Weights of a small sound classifier: 10.2M parameters, activation gelu.
Rows from block 4 of a small sound classifier, named by matrix and row number. Rows with one number belong to one neuron. Each number is 500 + 50 x the weight over its row's rms, rounded and kept within 0 to 999. All counts start at 0. Numbers have three digits each. After the name is the row's rms in percent of the matrix's.
After each neuron's rows are labels from the 100 clips, of 14848, where the neuron reaches its highest value: "strongest on" is what is common among them. Only what is clearly more common there than usual is listed. The data: synthesized solo parts of chorales (CocoChorales).
# fc1: second MLP up (model.blocks.4.mlp.fc1.weight, 768x192), inputs 96-191
# fc2: second MLP down (model.blocks.4.mlp.fc2.weight, 192x768, transposed), outputs 96-191

fc1.637 090:558453533509467545458550487459499483507580491492422495421400400526574380528474504499457454494478472506534455525464526541452484466572482390419507504571474485529525386512479455493438499406455512573498515426409527546560493470548470489517387487573501501461445452519477497456452561444456478503
fc2.637 076:514584417454559452526598541597510507520469415552497568468582484487456461489429552399516547500474515438473556492476519477508517546406583451487506512459526468481545553457529621489502565452431435461510476498528479454500479431470421475498574435516521414465462552547537536517557427487510493510
strongest on: trombone; note E4; note D#4; bassoon

fc1.493 086:422454460399542552562483592542485478442411484508520515406471499501594463500545432495561495537461440523533560529428457511466534582538492481468473523516555448512584438506417558486487433481487461556480467429440535563460427456475511531531336542598539506445458483497532594445501559453503545517
fc2.493 092:502467555464509510465445434466449523554556505440479524557538491460461513484600583417464416585572465522469425513505462571488500646447478536532448479577455490507511455463550435528535518605427543491523499549580471499569561549535542419509585485534491468566520521506567474483466497470505515450
strongest on: saxophone

fc1.337 095:459487483449467533572547490390522538518464448543465595491459462493594434526468531504543462473556450545529532518458479457487497474532594431555557472530547546490517495545491480460465541483518483480512508429463546515484496467538579469546382506548559553449518441435423635516476558506484423509
fc2.337 082:505563428557472432494530561508469449459497596518477515539504497455524440454499445483424480503484539547399514532552499448422534470456562502567457536463496480485475547502550550516608540462536606551515568462544489530492505520502437544441655596509450482447448517555454535547530478498435472582
strongest on: double bass; note A#3; note A3

fc1.433 095:481571395479492506560522450400565513501510467524447532489459458472590411541436496523471455526527468563539490479449464535442491540550471502475481475503521398524498444440509470486410521433447551617528444405422580493502463510552516474465400496559474488416474443466530590502399527479489513427
fc2.433 093:538534492555459528514426538580407432475466464509444477413554533500506491470517375513485426528509530517483504505525500484480477496444637570569474523506494466502431527544516501551526471492532587416425507477491520491513562509521428514498588545542523491455509432553457508479441512476470510441
strongest on: bassoon; note A#3; note G#3; note B3

fc1.293 113:464550510426540475514509653419539500568489467516495598500448484503623416553516522508531465459389366550480577541422520467518498496576442500544441491509587535519557433439475488417490537374485454478490535459447530462468471496494504552536461528493417513428533529456456569514519525521440446524
fc2.293 138:552460448607430634454434427478472483483509528465513460541580491463500557440471499433403495574634527487486426474555497587454474505471520553414546523495432462460425493574520386535446510594456612501498487513508516539520517559569528450479495401517564497504515454560553441480450491516543543432
strongest on: saxophone; note F4

fc1.259 084:474448419506355560481495525508599562596569531553476504537492476454526460490556494503532505529554506479586560503498477553483501411603428434446545495487463481466515417469461459521438523393497494591434468441506507500504457532555494566489425552466552488447473367434533535512496506556572498551
fc2.259 072:640508409596492469531571541534347425546423514542524435552485543535494447489541481506497502513524545473511532482554523511502520497493462567552506480477452491515520619522513483459548507511447509513564550502640494511554441478497482507438634485478481570497579459477478470552517566506483500510
strongest on: bassoon; note G#3; note A3; note B3

fc1.101 087:419491564466440517536526494567477521417518441429483563420480494452534418453498467565553493440484430489509481559594528499462555553451349515486509432582551578475528499550461495475469434526496557479549469536444529472626499454582464517507509553488475426468496424478536528560445503525553513487
fc2.101 088:543528460599476495547564545570481488475542500512475513550513483496517544515560494478444422549538494433497522554541407485541539496434536495571449561398402474520519482508515519478472492452499543438488630586468425467476425501471508555507446500536497411452541531406518548529612446538422529480
strongest on: saxophone

fc1.204 088:498462553494415556540483495542522545603556511489521524397384494411516513506499504499468532555485450465554457566508475483475483498542505513364584495620523537558544497513446484462447485463463553558463503435393556568512443496517541575502334588604554545480570437493494544497480555504549509491
fc2.204 070:525443548580486500519485484592484551457563498433493427520498463525437475470585512520590450492481490524503528549546483366501537546378484516517505459485457402526486545489500473481467424435566538409474487567527540443443518424515465508437552456469526539483550574488517577551506455539542556532
strongest on: cello; flute

fc1.697 106:507502596539522455533537518502454549577511497515598538492454436419499579518461547578533570512551494569571427481492554498518480414468493411468421419553592456589481481582502512465499427415523541465487468491472514531525480437484463554436438525471514487527476489454471546489508565559452656500
fc2.697 110:433523524465555470439467475505560553463474440484476579467530463513482498564471517467529384582446457534474500502474502460510460510496523467502409514430618513460454448472500454503486522505541455428529486473458445460503515544574450461560509477496503472559553420545465477510431533436509597501
strongest on: tuba; double bass

fc1.760 102:501572500577469538546600579483490402420537524471546493451493535571457552515475484469509498381534456521531516486528600538484594559374533508474533527505484498545450589422474481506427473492462449502495414471453536599585441453427411543440451477520551531441488481548604477492571471508436425524
fc2.760 110:424496489434577457522576480408507470504503462513527571476471489494514530546594512470537541448481437575498502544401578488538517471551506493495606448531520556546493473480516479491524529529463478521573494594526626482430509549414459495394514505418490527534484472525432524530521565547483426556
strongest on: horn

fc1.315 094:498592509423540474568518562533537539569540525460461606485471527424472545440524557627515658502450433463508550445482515545495480468531514505485523439569603499536505395521495502455549546437554462529491492458494507552519481429487607481463443532482520473552472479503485513462435534502536585492
fc2.315 089:530419483490459569441473382497533499418478455568455502566499435513605505486490490507565428459475562559478481501427468446516524489458455387521556480366503534433534496521449485519450459518529485435430600498462552427479488502511419550544496435498609524472552457534542515437520413526392495559
strongest on: note C#4

fc1.629 104:534420414503457562566477464437518473523563514520500520531388492484512518509502448494455491477540495473490417568597544568423493489520542494432572516525471428528479583503515442460487527511421471577472540500492568500516405467583581475510383567470517479482461480489551491436496598568525474510
fc2.629 098:512529551533460575451481482540535562410528575483557510413635589473525506468552510448517511590522553491480487505471502477547501500628382526462429477496573466537438412520447453543528486533480505502459426465494456488447488565479546384553462578491518471579518483513603527507433528496544554515
strongest on: viola; note F4; note G#4

fc1.712 091:472455401557498482591578556440488544525510543591480476438495396429574488454494449528539505427524544528596529606508459491418540528493540381525543459505489485496504415464553507460463493415423475557517542470384549524455422425523596532553441553596568488401515455512450538429505533509463489500
fc2.712 095:557497489570467435445451562558469463491459495474535544492435486480514480491511461511486487545454545400528561528580487475456473450508510598468383584489468465557529525544457477477546497498493516491470450502475441482546470482490515566557485563559493451568582531439531471546499447512435549490
strongest on: flute; cello

fc1.148 098:525524492501481438449518552468490521509448490590388478424439393500574541530538501479506491446535504576481532488455475487510568430491547470476532509515559578498556383441559439520464434444541492596491545432474482571470513532514533591551439512485527392486474481470488505423460483524477504556
fc2.148 095:527514448491488425473452548469440477465472492535433451533515474499517443439484453449549493507526618523529505530554553543447534569529459482510516536435466557480403554493541536549505592495523556461590645469533430492447554512517428524468563560466505470423381534555405508471565420481464453571
strongest on: bassoon; note C#4; note A3

fc1.198 108:590420449517466443454482453514481521501506549548454530467421450554578547530552468485580515466516513440594525504435500445578527412559452435473472532504591519498583423469460463452531489380488494511397474507429495506418441429497544612534455620472487523446522482398504553471468475514515504534
fc2.198 130:602491440592449474447424501502525483507537532538453496499413442410470397475563455481453430518511600531526473583613442497470500438416599476501488528433453470520479472530458488462458460459532568504414489472470439470539492502547497526576418524552539505444567560397520499433547513558467557478
strongest on: cello; note B3; note A#3; note A3

fc1.369 125:524434466544477455484486476463469501465476511509408490513419455526503519553594400507532501454495520498609502472502436467504516469449543485491499560528506541467587449545539429450430507335463490532506514494444502517462508423505556669531451514557500485427558474362460547454499482444491497591
fc2.369 142:611542476633482429492470559537514461550566523501462535499421420457422521487568421465472502484503523475546517582561432466462506459522519477465438529430472418595512495498487470460531509457514525448407498556440426494559453498484503551541444544490487487472558623407545480519488478582512566478
strongest on: flute; cello

fc1.605 077:550556503543463446521504531454464499526492455511534512488419448445471463490472456437505459485514496460511475508495542490518509534543563529452552508542553495524486466493523526451544500402486599497496437475510560538541458472460526611401361554524498503494441425516583509417428616526535452459
fc2.605 075:479455531525496457421494513518485539519560422430467600541501450480524512542534533519586362544431471523461476511466569562571500400548482462517467506455537519535447507420438475554623544541543512442532469483539479516502530544508466417509527481417479480490516493520490513567546515476488648453
strongest on: double bass; trombone

fc1.734 097:480467450447426477504473506403481607480491549531476401535459392434550461526560578499509522450522559555514456481438426474481519466524594363422528491499502503410514428400492477519478548432574459587565534452397503547515502539481555491552470551471577495428500434545475476418493522489475496501
fc2.734 105:526510522530528462520481571569432477541493516507532481527431450477392475498495525604550497482391478429565575561574548448535518542460488464575457477427484544581481473536522586457574505426565558419532506523529478429501436408418466531494575507414498554536539576389416571487484511546491519582
strongest on: clarinet; bassoon

fc1.556 096:500528495529559435451465526464558493568484547510530544475391453426547540478491536518461551517504426519530622469491548569451511508561411433464496564498566438470493471440440430440406527418506454550505477498434503574480495536538486598497516562565409466535477450527571533519530492506468476527
fc2.556 088:491413456571491513506460441524456507425564606545431433519604459503506438444493448474496436514483572546484510519566455519486544446462618502484547503414454471540483490532584540531485411557533568498509578490481453494442542522558468390486497550462630458419543429551553535459508387427399487589
strongest on: trombone; note D#4; bassoon

fc1.594 082:505524466462455557549511531519482455617540528491446523504439453396551489506574447488515508499547499450593527611470479471482528470487560413441561517573515488493527415488540473415540450374530546614529514468521532577565447501485581579561393546550536421495461492521515516450433514573544490486
fc2.594 087:518530495541530465429458570584452489454476535508481509518508484451463416475488484504551433520411528476545485603524576382496507584435505413494439515414476551512555541464578479568460515372539591538515495577508434434510483510479444520494605548538549486463548502459526481497479475524441543592
strongest on: cello; flute

fc1.249 112:451486494461479525511539627418497529424522514541444502554382432472566482560473499529501511528448505542450561518487487471475513536503484402495561530505577503453505472459563463470494543419522520569554634508443560581490478550522563538521420563469411580418483444488490522476530502505448476436
fc2.249 103:604486394458441533496523485474422468519475523522496479520532440484530472566491465425489458478510583553440535400578544527465471543545560444451455547428478500478470519495507438523459516615455498483524558335483493466518473532569539486481545519608530530483569558557439450519563529416500445505
strongest on: double bass; note A#3; instrument: bassoon

fc1.39 106:454448502458512496501409531553511443515494415502490580454428541412568504487501462453470462536521405508494512541483470435482456542498528505481486512609545510473632392521453495473423561452487477538471412476471503488494399476435576559524456501586501435485528478457518517507453511548524588448
fc2.39 108:505476524423486590610476448558547567466530445482542498490498522441508510441576474502474448556540470498553495623453431427445529500491480489426486496571447445552600420461478477400511446486411540531460468524573450460426441572463577440502463580534458410506564509380573566495416522535509538531
strongest on: violin; note F5; note G5; note F#5

fc1.757 085:506504542520440560497479474495566509493539537532460536457385504526539449536570443588495553459514461563507580563533461516504589531556481482478486438622578456495532508516438479428474474432469504569510452431457485454531405462453556564448367548522469471460532430402480478516368529544557482462
fc2.757 070:435496553450576506490530443468541566486470473531506614458470495455516456497488540452492424543419450490516540534477495455538521421560345480554430542449482506489519569478479490519584512445487498453499513546570389439452468508416460473586470509539466462516501575505547592549519459501507555615
strongest on: violin; cello

fc1.396 098:526463419493459558632571474434490552458456519532444516525399334413604419513499511567503483435494514494539518539476482459483565497445534397429559472431498454485517430531491379518391541481455487575502609488490517459418408446595548563565457580514547498457461492454504508403492490577509450490
fc2.396 085:534586530494523423538522523540498421513480454479602458427439576548458464552537511554472522509450466376517545549520503485467492644525438540543434477525495529541519494513476537492622512505523571450532479534565529484602461467398510553487520436437473530567503562449481549563516586514476501511
strongest on: clarinet

fc1.541 095:473457606468517527570498461539557470542526514509520547493454545403501540430568474558476563524586431530549475489528576468509482487472539494422427486551530413539411452578461554474536495377501530462501419446501544487553547463486589575456516520434542467553446468523521625555473573512541566485
fc2.541 113:447525569458581506499526495449519598512442447522431493524470456555582493555491583543482413449362480546469497503480521473508522533511483414544418511408572535440461462399532492566522522452552424494496466449469442557464570533581506471546526500474463471433474442468460518445506485471520522486
strongest on: note C4; tuba

fc1.14 082:507428400553486461529539477477512475552513576500463455509430410498516413550535379471515500457531511525497502541469542565545554476445523511478628481527543479543558549503500429446445559473425518557520515552459524546371463498528575521588433526500461582403595485515512537478507542555485434481
fc2.14 101:485527535486605528475487481570546470513422521442553594432550555550451577503442536555568600513514466528501522453445533547494477485607472460543434451494586514493509465535431492526564574471497464521562444423496536535467490476513531471417489500407479506615462436607452533468435532464538552602
strongest on: flute; cello

fc1.367 112:459525528501505548541584574485561520560546542485544445487381448451513523524592472508458542411549363469513542543497594531512579456520552496488594427552477461534456529413474482387478463455495482576475503487535589465515421452385630552542440569438523460520505559515503517450501558552458492516
fc2.367 112:394516544386553460540561537477545465508489461434580553435549552515587542436494495541549576460427335537525493537420505515508560469520397573536554476582461596506541539474511528452523530500468565539579512625543528465457503507429481537427511508397438505531437576459502568564513538538480442533
strongest on: viola; oboe

fc1.182 115:446435521511483528591538528473519498543510541521533469476510558526471445496473520519485514306508430465497563520429685547493517530406508501523618429499476501530464543514486531456427521503468487534515490505547629458524512483408502540483495434483547548562428519451532530506528542488411432495
fc2.182 135:364532526395536449533583533466551538443483464474597571451516526555552567501525538541535579409459420505523444457411573585487578541535424547478529469500508579502466514479502477467513540481446467515555516600572594520413487500433454519391477478400446522536412518519465493535486551540481461593
strongest on: horn

fc1.288 100:428494489482476549516501439480510582544522506477528513423452474472503586552483497457512575457579489538566450504492589435426486519560493511403552466576587521520493458470427452488525503481476521548474429441432603549490492500508525495501408463534535553523498406522455481448497602537460451462
fc2.288 083:529454425560436484462481470518491391533512384541414525542475541526464506469439474470397411532522500553429536464519517521566440421530555568570457569483442489485529559525564572548437457554495524430404506411510500490560553526448381493508511444573496547516511565540504543596575427417419540454
strongest on: horn

fc1.631 083:525475497439473458610451431438543455493584428486471563484449495446505486525473424431522533496591587504563546484479484478509506546554493505526526569566597458510552471475457449483470531445484481538489432451455486604505466470390516566550406521564490512470537453414510478484482584457437579560
fc2.631 085:573440455575436417452465519587552495505531532481537448527430488501499477524550450460482440497486517413516512550477412546507515496537512464459419567428509479519527521520519512490508435470524511467394554580512461473556466490449537577508414537489525492548500573447523555547570509530511520489
strongest on: flute; cello

fc1.677 104:439559540487445545534489475581580532537524392444466556498495462500534435549502496476533483532462447506561443551515430500538466546486549445507439483639484470424618405495427481494495490448508452525407443506488490504566397445449541505512423534571517498448571475426528543530427522525480530473
fc2.677 097:596451517479465504512491439466543511517554515572461463554453439494509500525574480484553440534522568506510525581485472467542479556509572400513540451462472492485550500422527480430457559494477473527501571504454412529486458559546512494618509523637508480452511532383536502445515475556490514530
strongest on: violin; note F#5; note F5; note G5

fc1.435 112:422577558509570480530498600462586510526486458438511538536493519426502419457479573583556533510482387538485507506463543523517523532515508421488488474497687476571462419494483459423517575410502511463513486480442537502520503459486514523471410593496496482500437457493529491490431543529551523474
fc2.435 110:512491410543467513478511479458408479455480553588400469560479417502524529502483488416520424477529608581426462411469519516475516486502579481507549572424485588445449471501518444530421541521523519484548568445381496533465565564595491491572547511569556501375524462547421502451550447477461521517
strongest on: saxophone; double bass

fc1.313 102:407540512487466514510524482404480498504451448436470570447440463517629469515492461551482476395512468491488528504445603430457515507510501481513541475551498548439537506537553507571415508469462474535559493426429563512506541464579456555599436519601484522408535453503452582477456476466422400573
fc2.313 110:534497451476434553520478508540426417562558439508480541453557521510609567518477462409438474538573550530410450481570524580477484510492466582514464528432381507504532561591543489584468472544494496457459587435504546501487455495552381542413508481554529480507542545622494421592560500453417451453
strongest on: bassoon; trombone; note A#3; note C4

fc1.727 102:496487456409554516540513527410528573556487518527501586520416462434563472529510528433594460501449454572454498562500486472513526492491512423462579459500593543475500462434500441497488500444486492557529506460430578575570420482518515485580369522488478532475507516452467500431474517539510497464
fc2.727 093:526556482489464548432377516551424414618496454571376497549533452515509454435539465482569440521533513504394509545481482477506444512562498469511465551484457535451547482486525531531495508506550581453539621442532377525500568515567421518451633596564545492405517518514446504501526424456433473541
strongest on: bassoon; double bass

fc1.549 121:486432582445559470486512470525572535460467522515539503494459485431464608458454544563540546492544446468597458546473561482486438530532474472440477505525548553548484435500487552465502501412594531530536452481521526539601482483472497476459469539440497500534460515527487563477459532550571547559
fc2.549 140:388544656483556451432462517570551493484443430410490549487537554549497445525464547547552531584429371511490500481420513475508509501542479507518369478471600545486559456469481487553477514461534475389534479498467466476511535448516474506518549524471502512479512413542474469518480511426503581515
strongest on: note C#4

fc1.188 108:475412504494492487609524521431496575468481502532464528451426488487585381513496455486522466467546520584516511547466494492455519459519563427472604471562567491513533476554534447504391500446488527572504500449421532500460474533524549503508365477561541536460494446429523563426410462537506491516
fc2.188 072:512501458495503534525514506470478443533509492551469459467461430538564502504503450484462366481525540557519531586483502522432493503553466516467472607455503515428526525447522552520519541583488494556564586457452473520472540596513450481466567526505499537400438517533496456490423456463469461547
strongest on: oboe; note A#4; note C5; note A4

fc1.172 119:472521606539538439548453540465507527464532532454527548499445496475468477441444502606539578544558435488585459572563505550525504504470514429375430489557664505562517442558459490403516472423553530522467442479514552488559482448490555539469446575480559510494522422494474588441413532493590570521
fc2.172 138:462493561512590431406505518556504510475410428511498529504519512552508430570497580526584489521407377557467540485481517507584472485552479491519400503376587532480467426499502524522505528458558454393507538440467426472474565506540476497499515466377535510465515407548441503489483536448473525481
strongest on: tuba; double bass

fc1.462 102:484511531537532499522436505523559533524540569485583520508455529408463535499498525562472488479575443455580462539502593477468420504500455446451378449540559504468473484592479506465543511394499586484560400524473584546543479460493455492517464545492559529578545435481483524528447495519467602507
fc2.462 117:438541620517528419556468487591485525475426423429505510488512538585455511533457527624571465552360448492505518499525554523456438475518554519523428492400582556510397474549551539505542488465554467414529465460472490476511504501546474478515556518433481519497482437582434438516529514457500492510
strongest on: tuba; note A3

fc1.106 117:414477500467473504557609554485553529545540525492548507483354505551509519490574500513435533340454427501548572527549622509501543463475514473432504494581472477560417526445475540438501486439489491524510521487493600486500484451379540539509455563457515555485533512401555587514544535551416393474
fc2.106 130:411498485374507505552570473430559534455531471507505556374477618517595547501528448530521574419492408514497521473445555524481574458522466569457589511607437558474546534476527556498524502491419541530570514623519617502449506518448506532408467505405467527498410537483509548549523536567474416555
strongest on: oboe; viola; note C#5

fc1.335 081:486463513483522518533506539487574527485562618430506584479488535414516471517514477488579521437472440502552515561580478559517576496530480487465498478636521394578416427519473490434480542367442528535351442518517514526550421501453597508455413523445468527467577501483553516469465546515594490486
fc2.335 077:486581540454571435471558523544492499528518491501531519444426499505506492560562521460492453509404469494531572468525507417540567508495441512455349499491516544495514475462489610485574526438469428419504518479565389451499498479430465532496610543493508409477483540431481572503580516508440553554
strongest on: viola

fc1.671 086:485484508556451473522412465533479486442507464474506578481452429523501528512410500499542535482470510457582493467493563523428523525616563426493492531508504510492487477581479398601434491413463506466509411415470542515381528474484562544524453485612511526502466417503559523400504512460564629535
fc2.671 069:594481468538505495522568480438489548552437538483479448505468421437527470593554515471482507479433500470514460535477521544494530473586486336520510439370505445542506404392507545580608569475482492506535502464452482421491523496501472507518554408474463550547433498423445465596556567557461502460
strongest on: double bass; tuba

fc1.640 126:490508499505498505618573531516518550540575542450507454517457504507515435495540535512456516310486460513548531539513632536524554547485526499518622469525454485578465546474481547490488486464513485539484519493556647444557506493329569519469471509440517520447517506463489473497517543553437413472
fc2.640 135:448455518411525506561549469401590557482545511493561588439519595521563554482540490530529586442479411525513479500439558492452551464523453542446663468632515526509474521490526518434529518481416497592541480627558618482440508522466551520414504503433454529548451511519483532559491573542490408559
strongest on: horn; note A#4

fc1.487 078:503487539461479548539526507442534566445553583486477457497454435504527488540506539470552509477595586479473532563453468469403677476541427399504568442541520522539563490450482428466426440483484483496450471455459477622503435466512572639456550597553493498471519485451542428515394464490447550380
fc2.487 099:607543471586463496424414554527473378493468504480548546488452522453476494488555406492438469570446490485572574578590489485554454495417503530469431544501414475477449517598537543505546469473541531418476468538572448492534496482573435581456539551455538464540546492511560468497545452497452546577
strongest on: oboe

fc1.702 118:352455535490489522539459465400494517485482472480396516484473477543585459558431524538520502399488513513479496512477572428465493571540555540534470467556522510496556574516519501565449491482533481545530522450454542493447531545591475551546466478660542506456497450528425526468437481476450420545
fc2.702 125:497516493515424518405449475543446429574545384523511508508588538555560528471527462412431459570520485522464478474591506568531473556454497609522451545461447541482577531582500527527484502525455516458500550452562528489556379506518410515442515467617479484522570493600466485558627494463459449474
strongest on: trombone; note D4; note D#4; note E4

fc1.469 105:485474529443554476504531458542558500518556407545539500457549504359464439443457524563475552466558470509531479495487536480465515471518444427410463481522613483559486413621497532530434476391452590435533426474488600530575513449519583474437452475475514488502540420541486587428421539541535584497
fc2.469 121:482533581544541409482462505552460516510384397464483554514500515557473489506423542571569506553434438550509537542465478514530434524506503514509386498452618546516472438564546514536548512451572458418553501459489449485495526482537440480471557435433513486460497467542448449512494441424531544449
strongest on: tuba; double bass

fc1.708 091:382455497465448497571439366488556506457553568549501539411481514497573507486514471515533536516548445527469497465465500516567481567540515460488532470657453513494566453500460486461477478459491579607488447428440516515518389484484496486487376510504524504447475500448537604498455562480560549512
fc2.708 109:520511536417596420410530429495425478513446455495619552499491551468491457531479595469497483627490421576469471501499518494550511627505386572470446498515553549507516468515487463505520546530432516429538478481640402533479549522488461425489567484510467469644570503503509449565471541434477484503
strongest on: violin

fc1.440 105:470511532488533461487495528524536509542512520440497523545491506357505465478474481523471529484541421479547452548486515496501508480515524454464393506519620466508519433557418522464550509413467445431507431459529529541549407437456532531512431476457509483527535370442474577448461537518505549500
fc2.440 121:450546597508539401440448501551485459495400425463527573462513528531461491546431576578579511582399401490568517534446558575505492511530521532519422531388576578495423503551508519565530535468571486393588444469476464509487550489514463530496557482471525483520510445528467448486500508498499503488
strongest on: tuba; double bass

fc1.50 084:517497427518411469526451440508515492521500471576541467477399446465495457543509469434492482499492498571527494589607502580474547596490545457507569420536499477527493489510534325483435528518451529544592501449446520455485405463576507586538411495526516476442502456473548587488531572556539512503
fc2.50 070:486473522521546502541444535548537538533490408424515500398491564573473426459503523503463572569457510426524482516459497472514531503531425499497470502562529504565577555543499540495511506379465511405519513482555498502522516474529473457505544474479466398632363538476444591519469537475467615470
strongest on: flute; cello

fc1.471 085:359463487456393607482470480512448495435520471528489484493461530505577477484495491387486601506509487529521485523543457472485505484496611534453533520631504432516620527494473401451386510455517499525451475482435570475488501513519464495519404441620577525509649450473564546501466469440495456567
fc2.471 078:555500535445627481562481503513464522473432480490555497493438519466368469517426587467545479548460492527585504583535514488475537586468435536556437437337502545526493627424516510473546585520533390478581462518553449480516476468416495481528520473460445525582420486549492541499590504539512618397
strongest on: trombone; saxophone

fc1.485 118:533434515491467414528510521539462477453489546544449522467335501522474540518550442515544496455506590538568520482481475464541461530468572515454425542517532502505503427480487459458419551371493472545506487482433486545404467436482532635522486505559521473445595470431487565463509462510422480552
fc2.485 117:639473519606448496541501516534522466560593547507505514479433465460438487454594534443460518494547506466560548552542456468483540454506521462458482482457501509595554466501461452438496460481465567439416495568455498486575466442455510582507429517478520538497566596370536522480538513576532531472
strongest on: flute; cello

fc1.750 091:504453455468506501455555508409494477510494558540493421509451323490501412485501545509425459453544573542451485509489445491511552509513498339543519508437572526504471436423544455492384517445505510598526528441540503600445530537616454573489502547513516537456440445495450459518520458450454495423
fc2.750 118:530575506558500447501505549529514466555480537446551515505469504456412484485518482557513515517435476432575612564524508517532506548437480411522433526454518456530491504509472507399561547387588504448505463583513494430607494427421483498538485530461543484525493586440496603458516475598549577550
strongest on: clarinet; flute

fc1.456 088:485508533486541536578584496525466490574526479516489501467498510424488518568477500533443499450564570473546467521462528414503566493524581517463484459603510428533540569531446540432594413399462509461515411481492503449544488464529544537442409571534480481593431388474481548523449545565536546494
fc2.456 096:533493573512553411532463520527486561523537472457499527563537453524494522552469476542525438561368408539477547510529472492500486470586450433542413493424562530422385417523544541535579467488572468516436509438506462441406547517588465455492611497412447443478499464518504476533462426444514614436
strongest on: tuba; double bass

fc1.590 123:535507465512523537524583642434500508490513542506407430587440423461596520541595477507550446512545538571439576569508496557470620404460517355442478536507565517446546402328536470524446542468540453448484584511547529552498515509521497560484504626451461504495535511531525510496447467478499418509
fc2.590 118:555451446526467540490454440448489491497527547563521527494605468514526534543478528432463412428505660522370490407542565508522499468518549440476552546387425478474437539417466402529504481584434508570536509452469514562453546578569562437516458521522617503510514532498501471471515500478472432440
strongest on: oboe

fc1.240 094:485491568433534546578495499474494487502546566566527518460472471399490478495468512516484526526526529502578444530520525463477462469494456375468470456553605465568535468609421473501522535412482484448458449452496559562527508489465502501532470495486528501486471381533499612426472565545566623550
fc2.240 116:432524612530609443526452549545482530470429427498472548480517534506467470552467560588591557528386434513521539520406513537489467525552523495505381473390594536471440451550517507519537524487572463396525485467487454518495558468518471526463527542440474490478460400512442451489467466414495552490
strongest on: tuba; double bass

fc1.100 095:446504504500457507524512551497547548531471486496492533430459477433512556426544505520587510504501478508582552550433497522541517453519416468416475553503590467578498435467509462457430496447489534506475449505522570555532444492477573530503376476478413509519508443471500538474474562533506534568
fc2.100 099:490563480505434442534391567541467439441461462514391523450460473497498537402491442563503440512520494511468582509533421483542429442512539620539433578557485560471613484652487518564493436500535537475510553511535533468546516459437366539496556552543496468485526495497490503572544523497419511557
strongest on: note C4; note C#4; double bass